config = dict(
    arch='vit',
    model='sound classifier',
    dataset='short read English sentences (LibriTTS-R)',
    train_examples=26041,
    gain_aug_db=10,
    n_mels=64,
    hop_length=320,
    input='log_mel',
    spec_augment=True,
    win_length=512,
    targets=['voice'],
    num_classes=2,
    norm='layernorm',
    norm_position='pre',
    hidden_act='silu',
    mlp_ratio=4,
    head_dim=64,
    fused_qkv=False,
    bias='all',
    qk_norm=True,
    layer_scale_init=0.1,
    parallel_block=True,
    inner_norm=False,
    patch_size=[8, 8],
    conv_stem=False,
    layers=14,
    width=256,
    positions='learned',
    pooling='class_token',
    mixing='cutmix',
    label_smoothing=0.1,
    loss='cross_entropy',
    init='torch_default',
    residual_init='zero_last',
    optimizer='soap',
    beta2=0.999,
    learning_rate=0.0013,
    beta1=0.9,
    shampoo_beta=0.999,
    eps=1e-08,
    precondition_frequency=20,
    max_precond_dim=1024,
    one_sided=False,
    adamw_lr_other_params=0.0021,
    max_grad_norm=1.0,
    gradient_noise=0.3,
    max_steps=7500,
    batch_size=64,
    epochs=18.4,
    lr_schedule='wsd',
    decay_fraction=0.2,
    final_lr_fraction=0.01,
    warmup_steps=150,
    weight_decay=0.1,
    adamw_weight_decay_other_params=0.05,
)
Rows from block 2 of a small sound classifier, named by matrix and row number. Rows with one number belong to one neuron. Each number is 200 + 40 x the weight over its row's rms, rounded and kept within 0 to 999. All counts start at 0.
After each neuron's rows are labels from the 100 clips, of 14976, where the neuron reaches its highest value: "strongest on" is what is common among them. Only what is clearly more common there than usual is listed. The data: short read English sentences (LibriTTS-R). In brackets: how many of the 100, against the usual share in percent.
# fc1: MLP up (model.blocks.2.mlp.fc1.weight, 1024x256), inputs 0-51
# fc2: MLP down (model.blocks.2.mlp.fc2.weight, 256x1024, transposed), outputs 0-51

fc1.162,232,250,108,230,192,165,241,214,231,312,232,273,171,293,197,145,201,274,229,147,212,214,245,191,243,170,243,255,256,195,217,184,199,199,217,203,195,156,258,238,135,233,215,231,263,231,178,188,151,156,198,163
fc2.162,185,116,177,208,144,222,166,183,156,193,156,211,269,125,193,229,196,244,212,232,140,176,210,176,215,211,189,183,206,185,201,226,162,252,214,242,115,183,221,233,197,189,115,198,191,253,194,247,173,211,217,239
strongest on: voice: female (85 vs 53.8)

fc1.745,146,221,298,178,205,200,241,178,221,120,191,275,182,139,142,239,136,203,180,175,139,167,252,182,226,224,152,206,229,245,127,199,276,135,199,183,262,231,188,192,213,166,203,310,169,193,239,232,176,240,273,200
fc2.745,188,218,120,279,278,169,149,174,205,173,194,260,221,167,195,208,177,155,222,134,210,267,218,199,203,121,227,171,196,220,200,231,232,201,217,233,187,165,225,156,179,129,209,299,224,196,186,196,194,194,220,252
strongest on: voice: male (76 vs 46.2)

fc1.313,230,218,218,139,149,235,228,199,202,172,210,236,210,164,153,178,290,181,210,170,116,67,114,193,220,206,285,243,161,177,148,209,167,236,125,249,179,261,188,122,251,246,245,234,192,183,168,188,175,222,193,202
fc2.313,204,220,263,190,226,106,177,79,212,177,224,141,214,232,275,227,198,128,166,280,193,228,166,180,244,194,209,109,210,224,243,292,196,244,161,173,206,193,234,242,226,197,208,197,181,173,182,269,121,205,245,148
strongest on: voice: male (78 vs 46.2)

fc1.599,223,171,210,173,224,164,242,227,192,151,232,229,168,148,155,185,196,178,197,173,168,180,238,248,127,246,265,210,200,147,148,210,170,159,172,192,167,181,167,133,121,169,285,198,177,182,222,171,155,225,216,213
fc2.599,186,210,180,183,195,236,206,230,265,202,244,199,222,127,272,203,235,223,147,214,214,196,243,216,173,188,234,166,200,234,228,264,281,175,228,200,193,273,214,271,178,245,188,237,188,118,193,202,141,225,187,169
strongest on: voice: male (89 vs 46.2)

fc1.631,142,147,176,187,221,157,224,199,221,201,173,220,173,187,76,145,229,181,178,281,134,183,262,219,188,191,198,249,128,287,177,234,201,127,259,200,153,159,239,107,67,229,177,150,149,157,166,195,199,151,133,188
fc2.631,189,198,216,205,234,136,219,287,220,219,209,159,273,237,199,248,192,147,201,141,234,189,182,183,182,192,153,144,151,241,203,215,243,128,187,175,195,182,243,236,262,177,264,223,186,172,263,222,221,167,163,196
strongest on: voice: male (86 vs 46.2)

fc1.165,273,183,146,258,190,185,238,226,187,206,218,151,238,137,172,184,228,194,185,230,238,236,249,232,247,133,140,114,231,185,227,226,232,171,220,205,167,141,243,195,246,303,176,208,242,195,146,149,192,130,183,215
fc2.165,167,221,197,259,213,158,162,139,152,201,131,222,211,107,112,228,181,160,217,158,198,178,227,166,200,157,132,213,181,259,215,250,181,90,206,251,206,278,256,135,218,211,229,166,205,186,170,240,284,208,268,202
strongest on: voice: male (80 vs 46.2)

fc1.4,113,223,104,143,209,148,159,231,191,222,165,189,202,145,215,201,250,189,168,175,150,182,224,177,153,203,209,176,194,211,265,213,212,146,162,154,162,152,132,160,178,242,271,160,212,185,188,202,207,249,240,176
fc2.4,232,207,185,238,229,159,135,173,124,266,159,189,249,190,170,153,173,164,197,257,219,172,181,206,139,205,174,199,242,196,176,166,199,208,202,275,151,164,194,193,191,212,152,129,183,210,188,270,258,182,294,176
strongest on: voice: male (72 vs 46.2)

fc1.53,159,152,173,184,255,157,192,190,233,186,220,234,198,177,197,117,172,180,277,230,210,276,236,182,198,187,216,183,204,242,198,198,252,219,234,119,221,230,199,198,189,237,274,208,255,203,166,233,208,165,250,135
fc2.53,252,234,222,236,192,202,134,218,209,226,211,235,190,151,259,214,236,130,248,190,152,223,273,240,247,171,125,152,155,241,174,132,170,137,186,200,181,238,167,231,268,207,179,183,227,214,190,254,187,287,198,189
strongest on: voice: female (87 vs 53.8)

fc1.333,242,173,256,128,225,240,240,163,195,204,156,173,188,286,254,191,186,185,206,152,224,204,189,156,163,185,168,175,188,182,210,217,216,183,228,228,271,197,202,193,193,205,200,226,158,256,184,145,126,155,231,198
fc2.333,234,202,211,197,203,147,202,219,150,221,182,246,182,176,148,141,267,91,213,168,182,220,147,246,150,232,221,226,228,199,165,217,112,204,129,222,250,223,221,197,195,182,154,191,202,180,224,172,225,246,166,180
strongest on: voice: female (87 vs 53.8)