From a checkpoint of a small sound classifier: soap at rate 0.0013.
Rows from block 10 of a small sound classifier, named by matrix and row number. Rows with one number belong to one neuron. Each number is 128 + 32 x the weight over its row's rms, rounded and kept within 0 to 255. All counts start at 0. Numbers have three digits each.
After each neuron's rows are labels from the 100 clips, of 14976, where the neuron reaches its highest value: "top examples" is what is common among them. Only what is clearly more common there than usual is listed. The data: short read English sentences (LibriTTS-R). In brackets: how many of the 100.
# fc1: MLP up (model.blocks.10.mlp.fc1.weight, 1024x256), inputs 43-85
# fc2: MLP down (model.blocks.10.mlp.fc2.weight, 256x1024, transposed), outputs 43-85

fc1.590:119175074130104182115150119152124091095125152171151172156092052093153150131179123124162081117149072124159072123157080118114087132
fc2.590:098113107165153058092129100165091104129136165129140084152131095144108137124170138094136102076199096128117134179082138120169175105
top examples: voice: female (98)

fc1.607:111119174119121116170146166124142085135078139131040163126104158176111099180125075072147128181144109125109126019173105128155147129
fc2.607:145138122120090115158117103095137163093120123124121138077108156160149161138131194088081164126153168136114114196167195116116159054
top examples: voice: female (87)

fc1.155:117116131139149125162094190109131053117117136120110086067095183183105131142141149174095147146134149155161091119100107125104124172
fc2.155:118166150138127087191135139053126074148120145159137138118087086230137106141136129107127135118149059127132095094164122165110101183
top examples: voice: male (88)

fc1.700:137111124125198065098145091120159122119125122052097080188072147171136077023143142164141104129190128169152120092175151114151138086
fc2.700:079104161096098110177104157138149121111152141094189109133082159131062110152096115139115160094131121105119140137149100198101151143
top examples: voice: female (86)

fc1.634:112119128135191118071081134151149119177125130096158131120138122162125118154166102152039146092125174141124124174127121121087070100
fc2.634:108141130092099176178151060105138112159140099139135132121165127076094121152157113117169087105140093094140134130120107146116108113
top examples: voice: female (98)

fc1.574:108170093101150200146100097122161116124090054190078116163120147128156055075149169132173120149055066143117099094153165151170147177
fc2.574:063089080119121146107114199145114084138140179105136093095197082115098097136104114149164132137104062154151127108092103109134147119
top examples: voice: female (86)

fc1.745:112087162118132145111163133117148115104142153138129158149143116150112153140101115135092148166098094175201076158097171148133165094
fc2.745:073137113112100165167148119130163115162189119183059179138110142129071089143120194139069092083151140092106081094177081165083183093
top examples: voice: female (88)

fc1.510:186144087148139118152111120142153125122127105153124155133107126128119110161128195083112065118098177065064146117195106145123166054
fc2.510:141171128096135125104083102132145147074108082109090110111151130106158179101135105139121092131101109096142122190093099113032126100
top examples: voice: female (91)

fc1.560:103128141128145122148100115140084122120086102172142144136108191080137127135088187159123163139149097165085156115142154142109144131
fc2.560:137153153099130159160135141109130139129101168145171155167137112074094164109146133051133162149080130130129115135122155128136128124
top examples: the word "what" (25)

fc1.344:153156086132131160157157150124082156151129161092077140120138189167149130158143173163173103137096103218177098081119105174111105021
fc2.344:153173160096133099149147175103116199146056174105091114195114109101145138096095144087058084168082145123144140132166192116132161136
top examples: voice: male (76)

fc1.465:154143122192118150093147188131152048155134178157104153095145027133134123133098173096147143154121148054162068164128134098191071114
fc2.465:139170191176178090111084150121078171128137161164184107133122138150147125129087109167134120081083200063094098141118156140070177145
top examples: voice: male (79)

fc1.440:123122124104196172127150131143068078114210155179086143131154120112116125110129102165099096154161170077062121159069134129156130118
fc2.440:141122080166150077156133079127108149180157138167093085104102150109164111153120127117159140108131133151124146138181197129169141119
top examples: voice: male (75)

fc1.507:075159114149120128100170090108099168107188099127115132128132157108089138144093110151099116130121157117130154113090098129126194154
fc2.507:124119167150135161155125175186110119121176150114135130112111156128108148200135075117049219092088140124116103088152101119198166095
top examples: the word "you" (34)

fc1.144:132119134180102089114144126140151181163116138176080188101164146110143168112165141071140124112131163119189075139098180128134135109
fc2.144:148112102144114166145142121166128139124183108116148105129100152118170125069125094093176074165109135149143151108096109121081111107
top examples: voice: male (95)

fc1.300:126123115053140116188159147181137106141198165128086110075148046162067119103115156122114104119131204147117119154158126117134130121
fc2.300:108136073161159133169098145084093141157124094082174142115098159073174116118144072124112127142094214222128116156155118121101158119
top examples: voice: male (85)