Rows from block 6 of a small sound classifier, named by matrix and row number. Rows with one number belong to one neuron. Each number is 128 + 32 x the weight over its row's rms, rounded and kept within 0 to 255. All counts start at 0.
After each neuron's rows are labels from the 100 clips, of 14976, where the neuron reaches its highest value: "top examples" is what is common among them; "band" is the frequency band that holds the peak. Only what is clearly more common there than usual is listed. The data: short read English sentences (LibriTTS-R).
# fc1: MLP up (model.blocks.6.mlp.fc1.weight, 1024x256), inputs 0-127
# fc2: MLP down (model.blocks.6.mlp.fc2.weight, 256x1024, transposed), outputs 0-127

fc1.396 [ 81  72 165 157 230 113 147 127  78 211 143 125 106  78  98 109 132 128 153 101  99 125 171 146 133 153 150 110 169 119 157  75 167 143 124  72  93 150 135 144 101 134 145  81 146  82 145 147 155 146 154  96  87 123 173 119 131 116 107 135 123 102 117 157 114 103  88  71 137 139 136 154 208 131 109 148 137 133 123 138 141 150 208 146 189 121 112  68 100 150 101 131 154 164 114 178 115 158 105 117  87 139 116  80 118  97 119 124 129 131 100 128 169  43 156  47 129  67 161 117  65 185 148 111 120 153  98  60]
fc2.396 [161 189 125 124  90 119 123  86 179 119 127 118  60 106 127 103 124 122 129 108  96 154 175 123 172 136 144 127  64 171 129 135 139 117 184 197 137 100 162 111  99  78 135 150 140 141 163  96  94 108 146 170 131 143 146 144  69 101 112 168 171 161  96 122 109  91  85 131  63 177 105 144  73  56 173 137  82 125 165  85 160 132  86  78 115 149  73  61 161  98 102  85 172 103 115 116 133  71 142  93 146 181 139 136  70 109 145 188 131 121 137 143 164  89 141 135 175 143  93 108 123  93 159 107 146 118  81 114]
top examples: voice: female
band: 1000 to 2000 Hz

fc1.471 [107 124 159 119 141 147 132 180 115 143 130 193 179 165 110  68 152  90  70 185 151 121 168 119 128 115 143  88 169 148 160  99 178 131 114 134 134  97 137  97  97 117 105  83 116  80 143 143 124 107 100 127 133 124 133 109  90 111 161  96 141 108 108 156 162 127 103  51 103 135 167 163 111  88 143 143  97 166 108  97 109 140 140  95 138  94  75 114  80 194  70 123  91 143 163 183 113  96 117 114 170 185  93  94 126  71 126 128 134 116 160 121  91 132 184 141 184 150  99 156 157 179 110 152 130  85 138 128]
fc2.471 [172 142 123 107 165 133 125 140  82  98  85 137 105 212 143 116  95 116  96 155 142 162 198 167  79 162 118 116 129 120 157 156 207 128 144 124  97  73 144 136 128 126 134  76 198 130  90 124 123 149 137 131 151  95 125  60 127 168 127 116 141 143 148 112 137 226 195 128 164 120  88 140 174 133 162  90 155  99 127 153 161 107 148 132  79 114 192 154  91 101 114 143 143 133 109  50 101 109 185  99 141 104 134 132  98 136 149 114 135  95 201 142 152 126 103 138 131 149  64 167  89 119 119 130 183 150 121 113]
top examples: voice: female
band: 4000 to 8000 Hz

fc1.114 [142  93 136  38 113 102 130 146 134 152 123 143 157 166 126 160 179 115 166 161 142  61 109 170 150 118 132  99 141 114 127 153 144 127 154 148  99 114 133  55 171 147 177 149  85 177 154 185 137 130 112 141 117 127  97 180 174  75 103 118  92 127 153 152 139  65  84  54  74 151 109  91 193 158 104  82  89  94 171 172  96  98 147 148 138 122 121 114 199 169 133 126 150 126 104  97 160 100 114 125 121 125 114 120 100 103 136 105 151  99 142 132 149 110 191 115 177 168 164 192 133 115  99 160  94 180 146 144]
fc2.114 [171 112 128 128 140 132 113 131 107 141 133  65 125 105 136 145 146 132 103  75 153 178 104  88 137  69 118 129 111 144  65 130 164 114 119  72 126 180 133 137 163 103 197 112  35 106  68 176 109 215  69 140 163 172 156 163 133 136 165 137 125 149 114 122 125  96 125 189 134  71 171 105 153 206 167 137 124 114 116 128  22 125 165 150 134 147 162 115 136 130 120 115 102 125 123 124 166 142 157 161 129 174 191 157 178 134 152 176 126 119 119 110 127 121 118 147 106 113 119 131 173 181 104 111  94  92 115 104]
top examples: voice: male
band: 4000 to 8000 Hz

fc1.700 [102 115 112 117  81 160 145 170 124 154  93  60 104 186 140 143 169  49  64 113 158 164 124 150  75 120  37 107  96 132 115 115 187  83 114 144 139  88 142 162 109 125  85 118 101 129 149 131 149 113  86 115 119 106  83 102 114 135 151 138  89  96  78 107  79 106 112 179  95  74  50 128 152 105 104  80  88 108 135 121  97  97 170 118 174 166 130  91 129  50  93 107 142 143 147 127 128 120 110  95  68  80 138 128 131 143 147 201  38  85 169 126 154  96 124 129 124 124 143 158 108 101 142  73 200 128 155 134]
fc2.700 [152  73  86  99 131 108 151 105  85 122 128 120 121  47 146 127 140 107 119 122 157 215  67 100 123 148 103 106 179 130  96  96 183 108 128 152  78  78 138 130 106 157 136  99 149 141  99  85 127 107  82  96 108 155  72 180 167 133 220  89 105 151 153 105 139 160 199 127 137 145 122 144 157 145 130 151 156 192 116 165 128 126 141 185 113  75 126 139 190 132  66  87 133  79  98 151 145  91  99 182 184  98  80  89 121 166 134 198  99  99 137 184 132  79 100  80  96  97 126 107 120 120 134 129 151 137 159 142]
top examples: voice: female
band: 250 to 500 Hz; 500 to 1000 Hz

fc1.254 [120 134 110 176 130 144 136 125 185 102 146 141 150 114 121  67 175 126  95  44 123  83 103 124 110 113 157 141  89 149 150  93 123 125 143 105 168 182 139 142 142  69 177 142  88 163  54 160  82 122 125 167 189 122  84 101  91 141 151 137 114 106  65 122 158  25 157 184 133  94 179 160 109 117 106 165 145 109 115  53 116  91 100 121 155  78 118  99 146 125 117 175 151 128 134 195 147  58 142 156 173  69 177 127  80 107 162  94 118 113 131 181 119 139 106 122 125 156 176 109 122 121 144 133  84  91 137  73]
fc2.254 [114 131 164 123 132 142 142 155  84 160  71 147 155 130 141 137  70 130  77 139  93 167 114  92  82  98 108 168  90 159 153 114 100  68  94 141 147  99 165 132 162 102 156 116 115 109 155  91 174  74 174 105 103 154 164 132 148 123 113 132 124 186 133 115 139 158 104 107  92 148 142 127 125  95 147 192 184 184  94  93 106 157 117  84  80 183 150 125 106 120 131  53 178 136 163 118 127 133  99 151 135 111 138 175 120 130 108  95 118  87 155  92 169 137 107 138 109  91  68 124 190 137 150 166 130  63 129 102]
top examples: the word "she"
band: 250 to 500 Hz

fc1.506 [144  80  79 118 117 126 128 150 161 157 101  86 145 120 177 107 158 147 152 134 133 148 151 126 135 130  98  44  99 166  72 172 147 114 152 173 108 158 143 158 122 161  87 115 161  79 156 153 107 105 126 164 126  50  96 108 128 123 214 165 111 118 120  98 163 124 155 158 149  74 101  76 115 108 110  74 141 164 152 151  94 127  96 126 160  79 120 153  97 158 125  71 129 147  62 124 188 116 115 133  97 145 158 164 115 130 116 127 132 118 195 207  87 102 149 152 181 126  79 126 126 159 124  64  99 138 209 130]
fc2.506 [124 134 171 140 146 127  92 142 160 130 156 122 113 132 132 137 152 124 118 108 178  79 131 135 157 112 154  63 164  97 115 119 144 124 112 159 115 140 179 149 132 163  86 154 140 177  80 111 146 127 120 132 122 124 102 161 121 117 135 106 126 174 180  86 195  89  84  91 143 122 146 112 172 123  96 128  76 135 132 127 154 164 137  60 118 161 176 113 141 178  55 143 140  87 138 114 131  79 107 134 132  84 173 201  97 104 152 123 134 146 170 169  74 115 140  90  82  86 108 134 165 142  96 147 166 136  84 101]
top examples: voice: female
band: 4000 to 8000 Hz

fc1.399 [157 152 116 140 176 180 133 139 132  91 145 146  54 124 166 129 128  96 114 106 101  93 167 146 162 132 206 111 117 119 122  98 143 181 124 106 142  65 130 119 177 170 145  94 134 128 117 103 101  90  84 134 123 115 213  94 135 103 167  56 152 155 116 134 137 157 168 161 142 128 116 132 137 101 163 153 136 104 199 148 108  83 162 194 178 159 114 118 122 112  98 167 131 140 101 152 115 104 107 148 106 143 165 130 101  91 145 112 137  78 147  96  85 138 131 125 185 152 150 108 124 152  90  73 154 124 121 167]
fc2.399 [ 44  85  69 129 114 135 127  99 160 179 128 100 114 110 127  78 121 129 157 122 121 110  62 157 134 156 146  94 172 122 149 115 106 115  76 131 192 123 168 142 165 101  95 140 161 123 161 147 144 138 158 186  92 207 114 156  81 117 170 172  68 103  78 114 101 164 113 122 127 122 135  55 119  55 147 195  96 146 130 159 159 143 133 162 204 151 100 131 160 143  89 144 159 126 100 138 107 125 122 156 144 120  83  96 168 130 125 151 184 151 181 114 134 115 128 146 105 125 138  38 165 186 105 137 141 153 147 164]
top examples: voice: female
band: 250 to 500 Hz

fc1.349 [163 181 128 186 179 116 115  77 127 106 171 126 140 174 109 114 142 109 132  33 154  65 175 147 115 114 126  86 125 148 113 133 201 177 150 116 138 122  58 106 119 114  91 139 118 130 131 145 176 117  97 144  80 116 151 179 140  96 146 115 122 123 139 145 149 121 181 137  99 106 130 125 109 104 125 119 177 134 142 105  96 170 195 139 134 133  74  96  95 156 138 108 133  99 128 131 120 106 189  75  90 132 106 100  97 101 111 208 126  76 111 123 144 172 116 150 115 104  93 155 185  55 154 133 155 171 135 163]
fc2.349 [112 149 107 114 145 169  99 143 139 127 110  89 191 181 153  80 142 165 104 204 124 105 172  69 131  80 115 120  79 111 111  94  97  80 124 141 123  62 118 114  80 114 106 173  65 144 187 132 143 138 124 119 141 139 206 168 115 156 122 133 142 123 141 147 113 157 134 100 125 116 130 105 115 180 112  85  92 130 134  92 104  74  90 113  81 141  96 103 173 178 123 102  78 159 122  99 139 141 126 108 165  88 109 114 140 108 101 127 172  99 141 145 139 128 123 113 114 113 145 153 105 126 136 133 100 144  87 104]
top examples: the word "and"
band: 4000 to 8000 Hz

fc1.352 [175 101 116 148 149 157 114 115 129 133  98  98 185 117 133 130 133 190 152 184 161 105 150  85 148 140 167 164  99 141 135  52 108 141 121 167  98 189 159 138 149 110 133  75 157  76 142 118  74 193 107 101  95  82 155  40 124 140 147 136 103 127 129  86  90  90  83 111 175 141 104  99 157 126 102 116 154 131 175 142 111 128 133  96 137 163 171 133 145  87 110 102 168  94 156 138 143 193  80 128 142 115 104 142 138 128 164 106 160 172  93 123 161  89  98 193 110 172  95  71 149 128 139  61 195 104 129 217]
fc2.352 [100 159 145 154 134 143 113 136 140 143 119 172 135 103 135 137 159 180  64 115 162 125 126 142 156  89 156 118 168 123 140 143 145 132 105 174 148 120 200 144 177 124  86  83  61 103 130 151 124 131 185 155 136 122 153 103 111 153 186 135  79 168 171 120  77 151 131 165  94 102 191 172 123 128 134 113 135  89  88 131 124  83 138  90 119 105 134 139  90 171  63  58 170 130 135 170 155 175 140 162  83 147 128 112 113 161 148 118  86 150  95 169  66 142 112 106  98 160 125  89 141  75 137 185  68 159 120 146]
top examples: voice: female
band: 1000 to 2000 Hz

fc1.321 [125 176 186 104 120 132 155 118 151 155 200 120 134 140  90 128  80 175 148 164 157 165  94 105 126 162 151 120 146 127  95 125  87 143 139 157 109  64 139 113  96  98 161 137 126 141 161 133 140 115 139 120 165 135 158  99 177 105 125 171 115 148 111  67 141 137 121 132 146 142 113 165  86 126 174 156 114 136 110 120 136 147  99 160 179 157 106 215 169 181 128 147  67 140 158  75 132 110 171 151  91 129  84 142 127 115 138 148  93 169 107 153 154 110 178 104 150 140 159 128 195 152 167 159 116  92  72 140]
fc2.321 [165  70  77  98 177 118 101  98 164 135 137 119 120 143 149  65 103 141  91  73 144 161 120 139 162 132 116 150 104 173 112 121 142 191 106 127 130  89 116 106 135 128 128 123  70 167 148  88 147 158 148 132  94 201  87 197 141 147 122 133 156 124 128 147 122  59 107 122 172 131 124 127  83 134  96 129 175 162 174 123  77  43  94  85  82 145 166 117 135 144 122 100 143 129 140  76 161 123  99  89 137 146 144 150 144 116 101 111  85 123 124 169 140 125  97 158 139 114  88  89 125 131 178 103 106 153  95 152]
top examples: voice: male
band: 500 to 1000 Hz

fc1.508 [133 177  98 129  78 101 148 109  75 123 165 107 159 128 137 135  97 114 132  87 139 100 122  86 141 124 151 113 136 139 103 147 118 117 125 134 110 147 160 152 155  36 189 121 136 113  86 131 117 129 109 116 118  92 105 150 181 108  92 160 116  68 113 125 137 137 118 158 107 153 126 126  84 149 114 183 173 106 132  87 119  95 129 127  79 169 152 129 104 176 115 126 149 135 166  73 116 109 108 140 175  87 175 162  78 151 109  81 165  93  78  76 121 144 140 168  93 184 128 138 127 151 122 112 114 117 132  92]
fc2.508 [109  89 146 154 175 173 106 150 117 164 124 174 129  83  91 122 137 195 155 172 131 118  94 143  77 100  92 142 103  37 104 103 120 120 164 127 112  59 172 123 162 141  98 108 121 154 128  68  98 133 165 100 124 138 168 114 106 118  75  41  99  91 172 162 134 110 183 163 120 116  89 118 159 167 164 115 146  53 132 109 118 119 155 103 140 163 122 115 139 135 121 110 114 204 138 145  99 148 150 146  76 110 100 121 150 186 163 148 102 157 141 145 145  97 125 148 122 173 147 166 136 132  92 112  97 155 159  48]
top examples: voice: male
band: 4000 to 8000 Hz

fc1.753 [100 132 140 152  80 109  88  69 141 154 145 144  93 112 109 129 141 169 214  98 147 131 128 183  65 144  75 169 172 154 144 156  96 120 136 125 159 113  93 162 145 137  96 119  79 166 177 126 170 112 152 139  95 173 106 135 133 120 139 137 116 106 174 122 103 102  93 158  92 138  94 165  65 152  99 137 129 103 168 120 158  81 105 105 154  56 147 167 148 119 166 163 125 158  85 132 118  88  97 110 129 103 145 171  80 143 108 159  96 113 114 120 148 111 135 183  99 248 160  81 167 152  64 158 100 161  82 116]
fc2.753 [176 165 155 133 144  76  83 142 150 120 207 119 167 124 134 152 147 126 119  97 164 154  70 149  96 128 135 143 138 140 131 110 160 161 116 120 223 139 142 168 129 175 123 148 149  94 166 128 100 128 132 126 175 108 153 113 171 121 167 158 149 106 131 165 138  52 136  99  84 204 117 132 120 126 126 129 159 135 168 160  70  91 116 161 151 164 171 124 153  64 147  93 118 125 199 158  78 104 113 195 127 110 133 147 140  85 110 115 141 115 130 145 159 135 137  72 140  99 176 107 136 153 144 145 153 160 161  74]
top examples: voice: male
band: 4000 to 8000 Hz

fc1.324 [147 135 166 175 138 211  86 172 150 147 111 167 138  95 128 107 123 129 145 140 107  76 181 125 123 116  72 157 132 140 190 106 165 105 161 156 175 154 128 154 140  60 154 164 126 128 123 145 126 207 140 108 150 131 162 110 156 145 101 107 125 103 142 120 130 125 151 134  88 145 154 115 104 127 107 133 113 140 106 103 135 177 161 102 160 126 155 171 164 112 138 134 159 180 167  70 139 139 136 144 213 106  97  78 106 145 121 123 149 118 162 190 135  67 130 171  90 134 158  76 157 145  99 115 127  87 142  83]
fc2.324 [184 104 122  87  73 110 134 113 167 137 116 143 104  97  95 121 116 222 134 196  95 157  48 122 147 170 130 120 135  85 128 130 172 122 140 116  71 136 139 134  87 102 123 138 112  98  77 105 126  76 179 145 158 175  61 130 103 158 115 131 120 146 190 131  83 156 168 104 173 127 123 114  69 106 115 147  99  79 137 138 131  97 132 179 163 163 140 139 104 161  94 134 116 132 163  79 137 115 159 178  98 152  98 119 127 158 147 135 126 121 119  82 102 143 188  99 128 142  87 160 195 139 155 126 202  97 109 152]
top examples: the word "was"
band: 4000 to 8000 Hz

fc1.12 [150 161 122 151  81 106 139 138 162  88 170 127 133 116 180 112 117 187 141  92 103 147 164 133  41 114 163  56 132 187 116 134 167 104 147 125 123 153 134 101 120  86 138  95 124 122 145 115 109 134 138 156 107  84 128 182 117 117 142  89  73  59 130  93 182 162 110 163  90 134 124  95 163  57 162 161 161  67 122 156  85 121  80 169 137 160 106 118 187  53  82 127  93 154 151  85  98  92 142 104 156 162 123  91 123 135 150 138 162 183 102 165 108  49 107  82 120 145 166  89  51 172 102 123 106 119 122 112]
fc2.12 [159  79 157 119  70  63 122 120  85 142  71 116 148 145 104 176 116 132 124 119 122 136  81 158 146 113 116 125 160  81  85 145 117 135 212 111 160  98 119  88 104 115 125  60  87  95 156 128 127 146 136 137 119 123  85 132  88 140  83 133 115 110 146 111 172  82 132 154  87 143 125  54 139 161 102 137 139 154 138 166 110 155  47 115  83  76 102 178 126  73 141 156  53  95 127 122  83 199 132 131 122 178  95 130 104 150 168 149 101 145  84 134 127 177 169 194 146 162  96 127 106 145 117  91 115 105 140 138]
top examples: voice: male
band: 250 to 500 Hz

fc1.408 [125  83 102  85 151 121  92 112  94 129 141 137 104 171 181 140 139 151 130 141 170 134 182 138 105 113 114 130 170 130 103  82 133  91  90 181  94  84 151 112 155 150 128 116 142 166 120 105 182 122 123  97 141  97 147 158  96 100  61 131 143  95 120  79 133 136 127  89 119 100 130 129 102 173 151 114 130 124 102 121 103 187  97 154  80  71 170 130 181  83  84 129 112 103  60 123  86 145 146 114 138 148 121  94  84 149 123 160  79 113 102 143 122 167  69 161 141 160 163 103 132 173  77 115 143 122  70 172]
fc2.408 [123 135 125 125 107 105 123 165 138 115 133 121  82 142 140  69 120 163 111 134  88 118 151 102 158  95 110 143 173 157 121 141 155 145 175 102 120 172  97 137 125 166 159 134 105 102 103 142 137 151 146 148 154 164 128 121 164 146 126  87 136  84 167 137 107 174 176 181 132 118 135  93 116 147 142 100 153 159 137  91 191 174  87 106 165 142 145 130 110 181 182 175 185 129 129 147  99  87 123 136 196 143 174 152 112 192  58 126  66 138 137  70  84  92  95 129 163 105 104 160 111 188 146 148 187 111 132  72]
top examples: voice: male
band: 0 to 250 Hz

fc1.273 [156 147 128 140 145 121 112 151 104 107 123 116 125 191 174 148 102  46 105 110 166 136  80 175 131 148 153  45 120 118 104 156 129 152 124 121 117  91  97 136 170 150 114 113 140  42 161 101 164 176 131 125 123  63  91 141 166 112 118 163 162 137 124 173 155 107 152 128  74 168 132 121 118  88 157 123 111 101 152 144 164 127 118 223  77  97 138 105 112 155  67 109  74 132 141 157 182 139 152 141 143 154 139  80 152  70  79 144 142 136 140 201 183 155 212  99 145 106 113 131 175 173 146 126 130 124 148 143]
fc2.273 [130 145 196  75 124  79 167 107 126 137 118 133 137 136 135 124 130 146 160 133  77  94 134 104 120  97 170 123 143 136 119 116  95 132 146 154 111 102 133  78 172 153 109 152 105 236 128 106 156 176  90 136 114 151 150 132 165 180 102 118 179  72  90 109 181  81 127 111 108 118 209 103 125 116 134  74 154 130  88 159 141 106  92 133 138 122 139 119 153 132 133 102 120  43 190 148 143 126  86  94  91 115 123 115 171 151  88 134  78  81 149 144 180 170  69 153 142 162 102 135  88 114 156 136 130 126 147 106]
top examples: voice: female
band: 2000 to 4000 Hz

fc1.674 [107 130  79 120 132  72  81 132 129  44 144 103 166 140 119 148 140  77  81  78 144 107 115  74 163 155 142  91 110 110 106 134 196 159 159 181  66 136 119  99 131 121 202 158  92  39 125 111  27 125 134 137 119 165 136 128 161 149 103 101 125 136  77 139 165 180  56  96 173 127 146 159 108 114 159  63 130  78  86 102 124 172 120 128  97 192 159 147 135 122 114 160 147 123 139 163 187 133 125 155 197 113 113 120  92 118 125  96 126 136 125 144  67 106 128  93 113 150 146 113 113 169 157  88 148 132 131 114]
fc2.674 [158 150 101 162 160 152 119 113 144 114  92 135 107 119 149 198 109 110 163 171 122 125 120 104  56 122 115 164 146 142 116 149 127 100 152 203 133 106 140  68 137 114  88 127  86 163  87 207 148 151 136 124 102  95 132 156 120 123 187 141 137 166 138  92 105 195 125 133 103 130 126  99 143 147 163  91 200 193 158 116 106 165 132  40 100 143 136  75 138 140 150 102 119 167  92  81  91 113 109 131 116  63 177 129  53  89 137 113 119 141 122 109 146 123 210  95 164 128 130 107 203  76 158 126 137 132 146 143]
top examples: voice: male
band: 2000 to 4000 Hz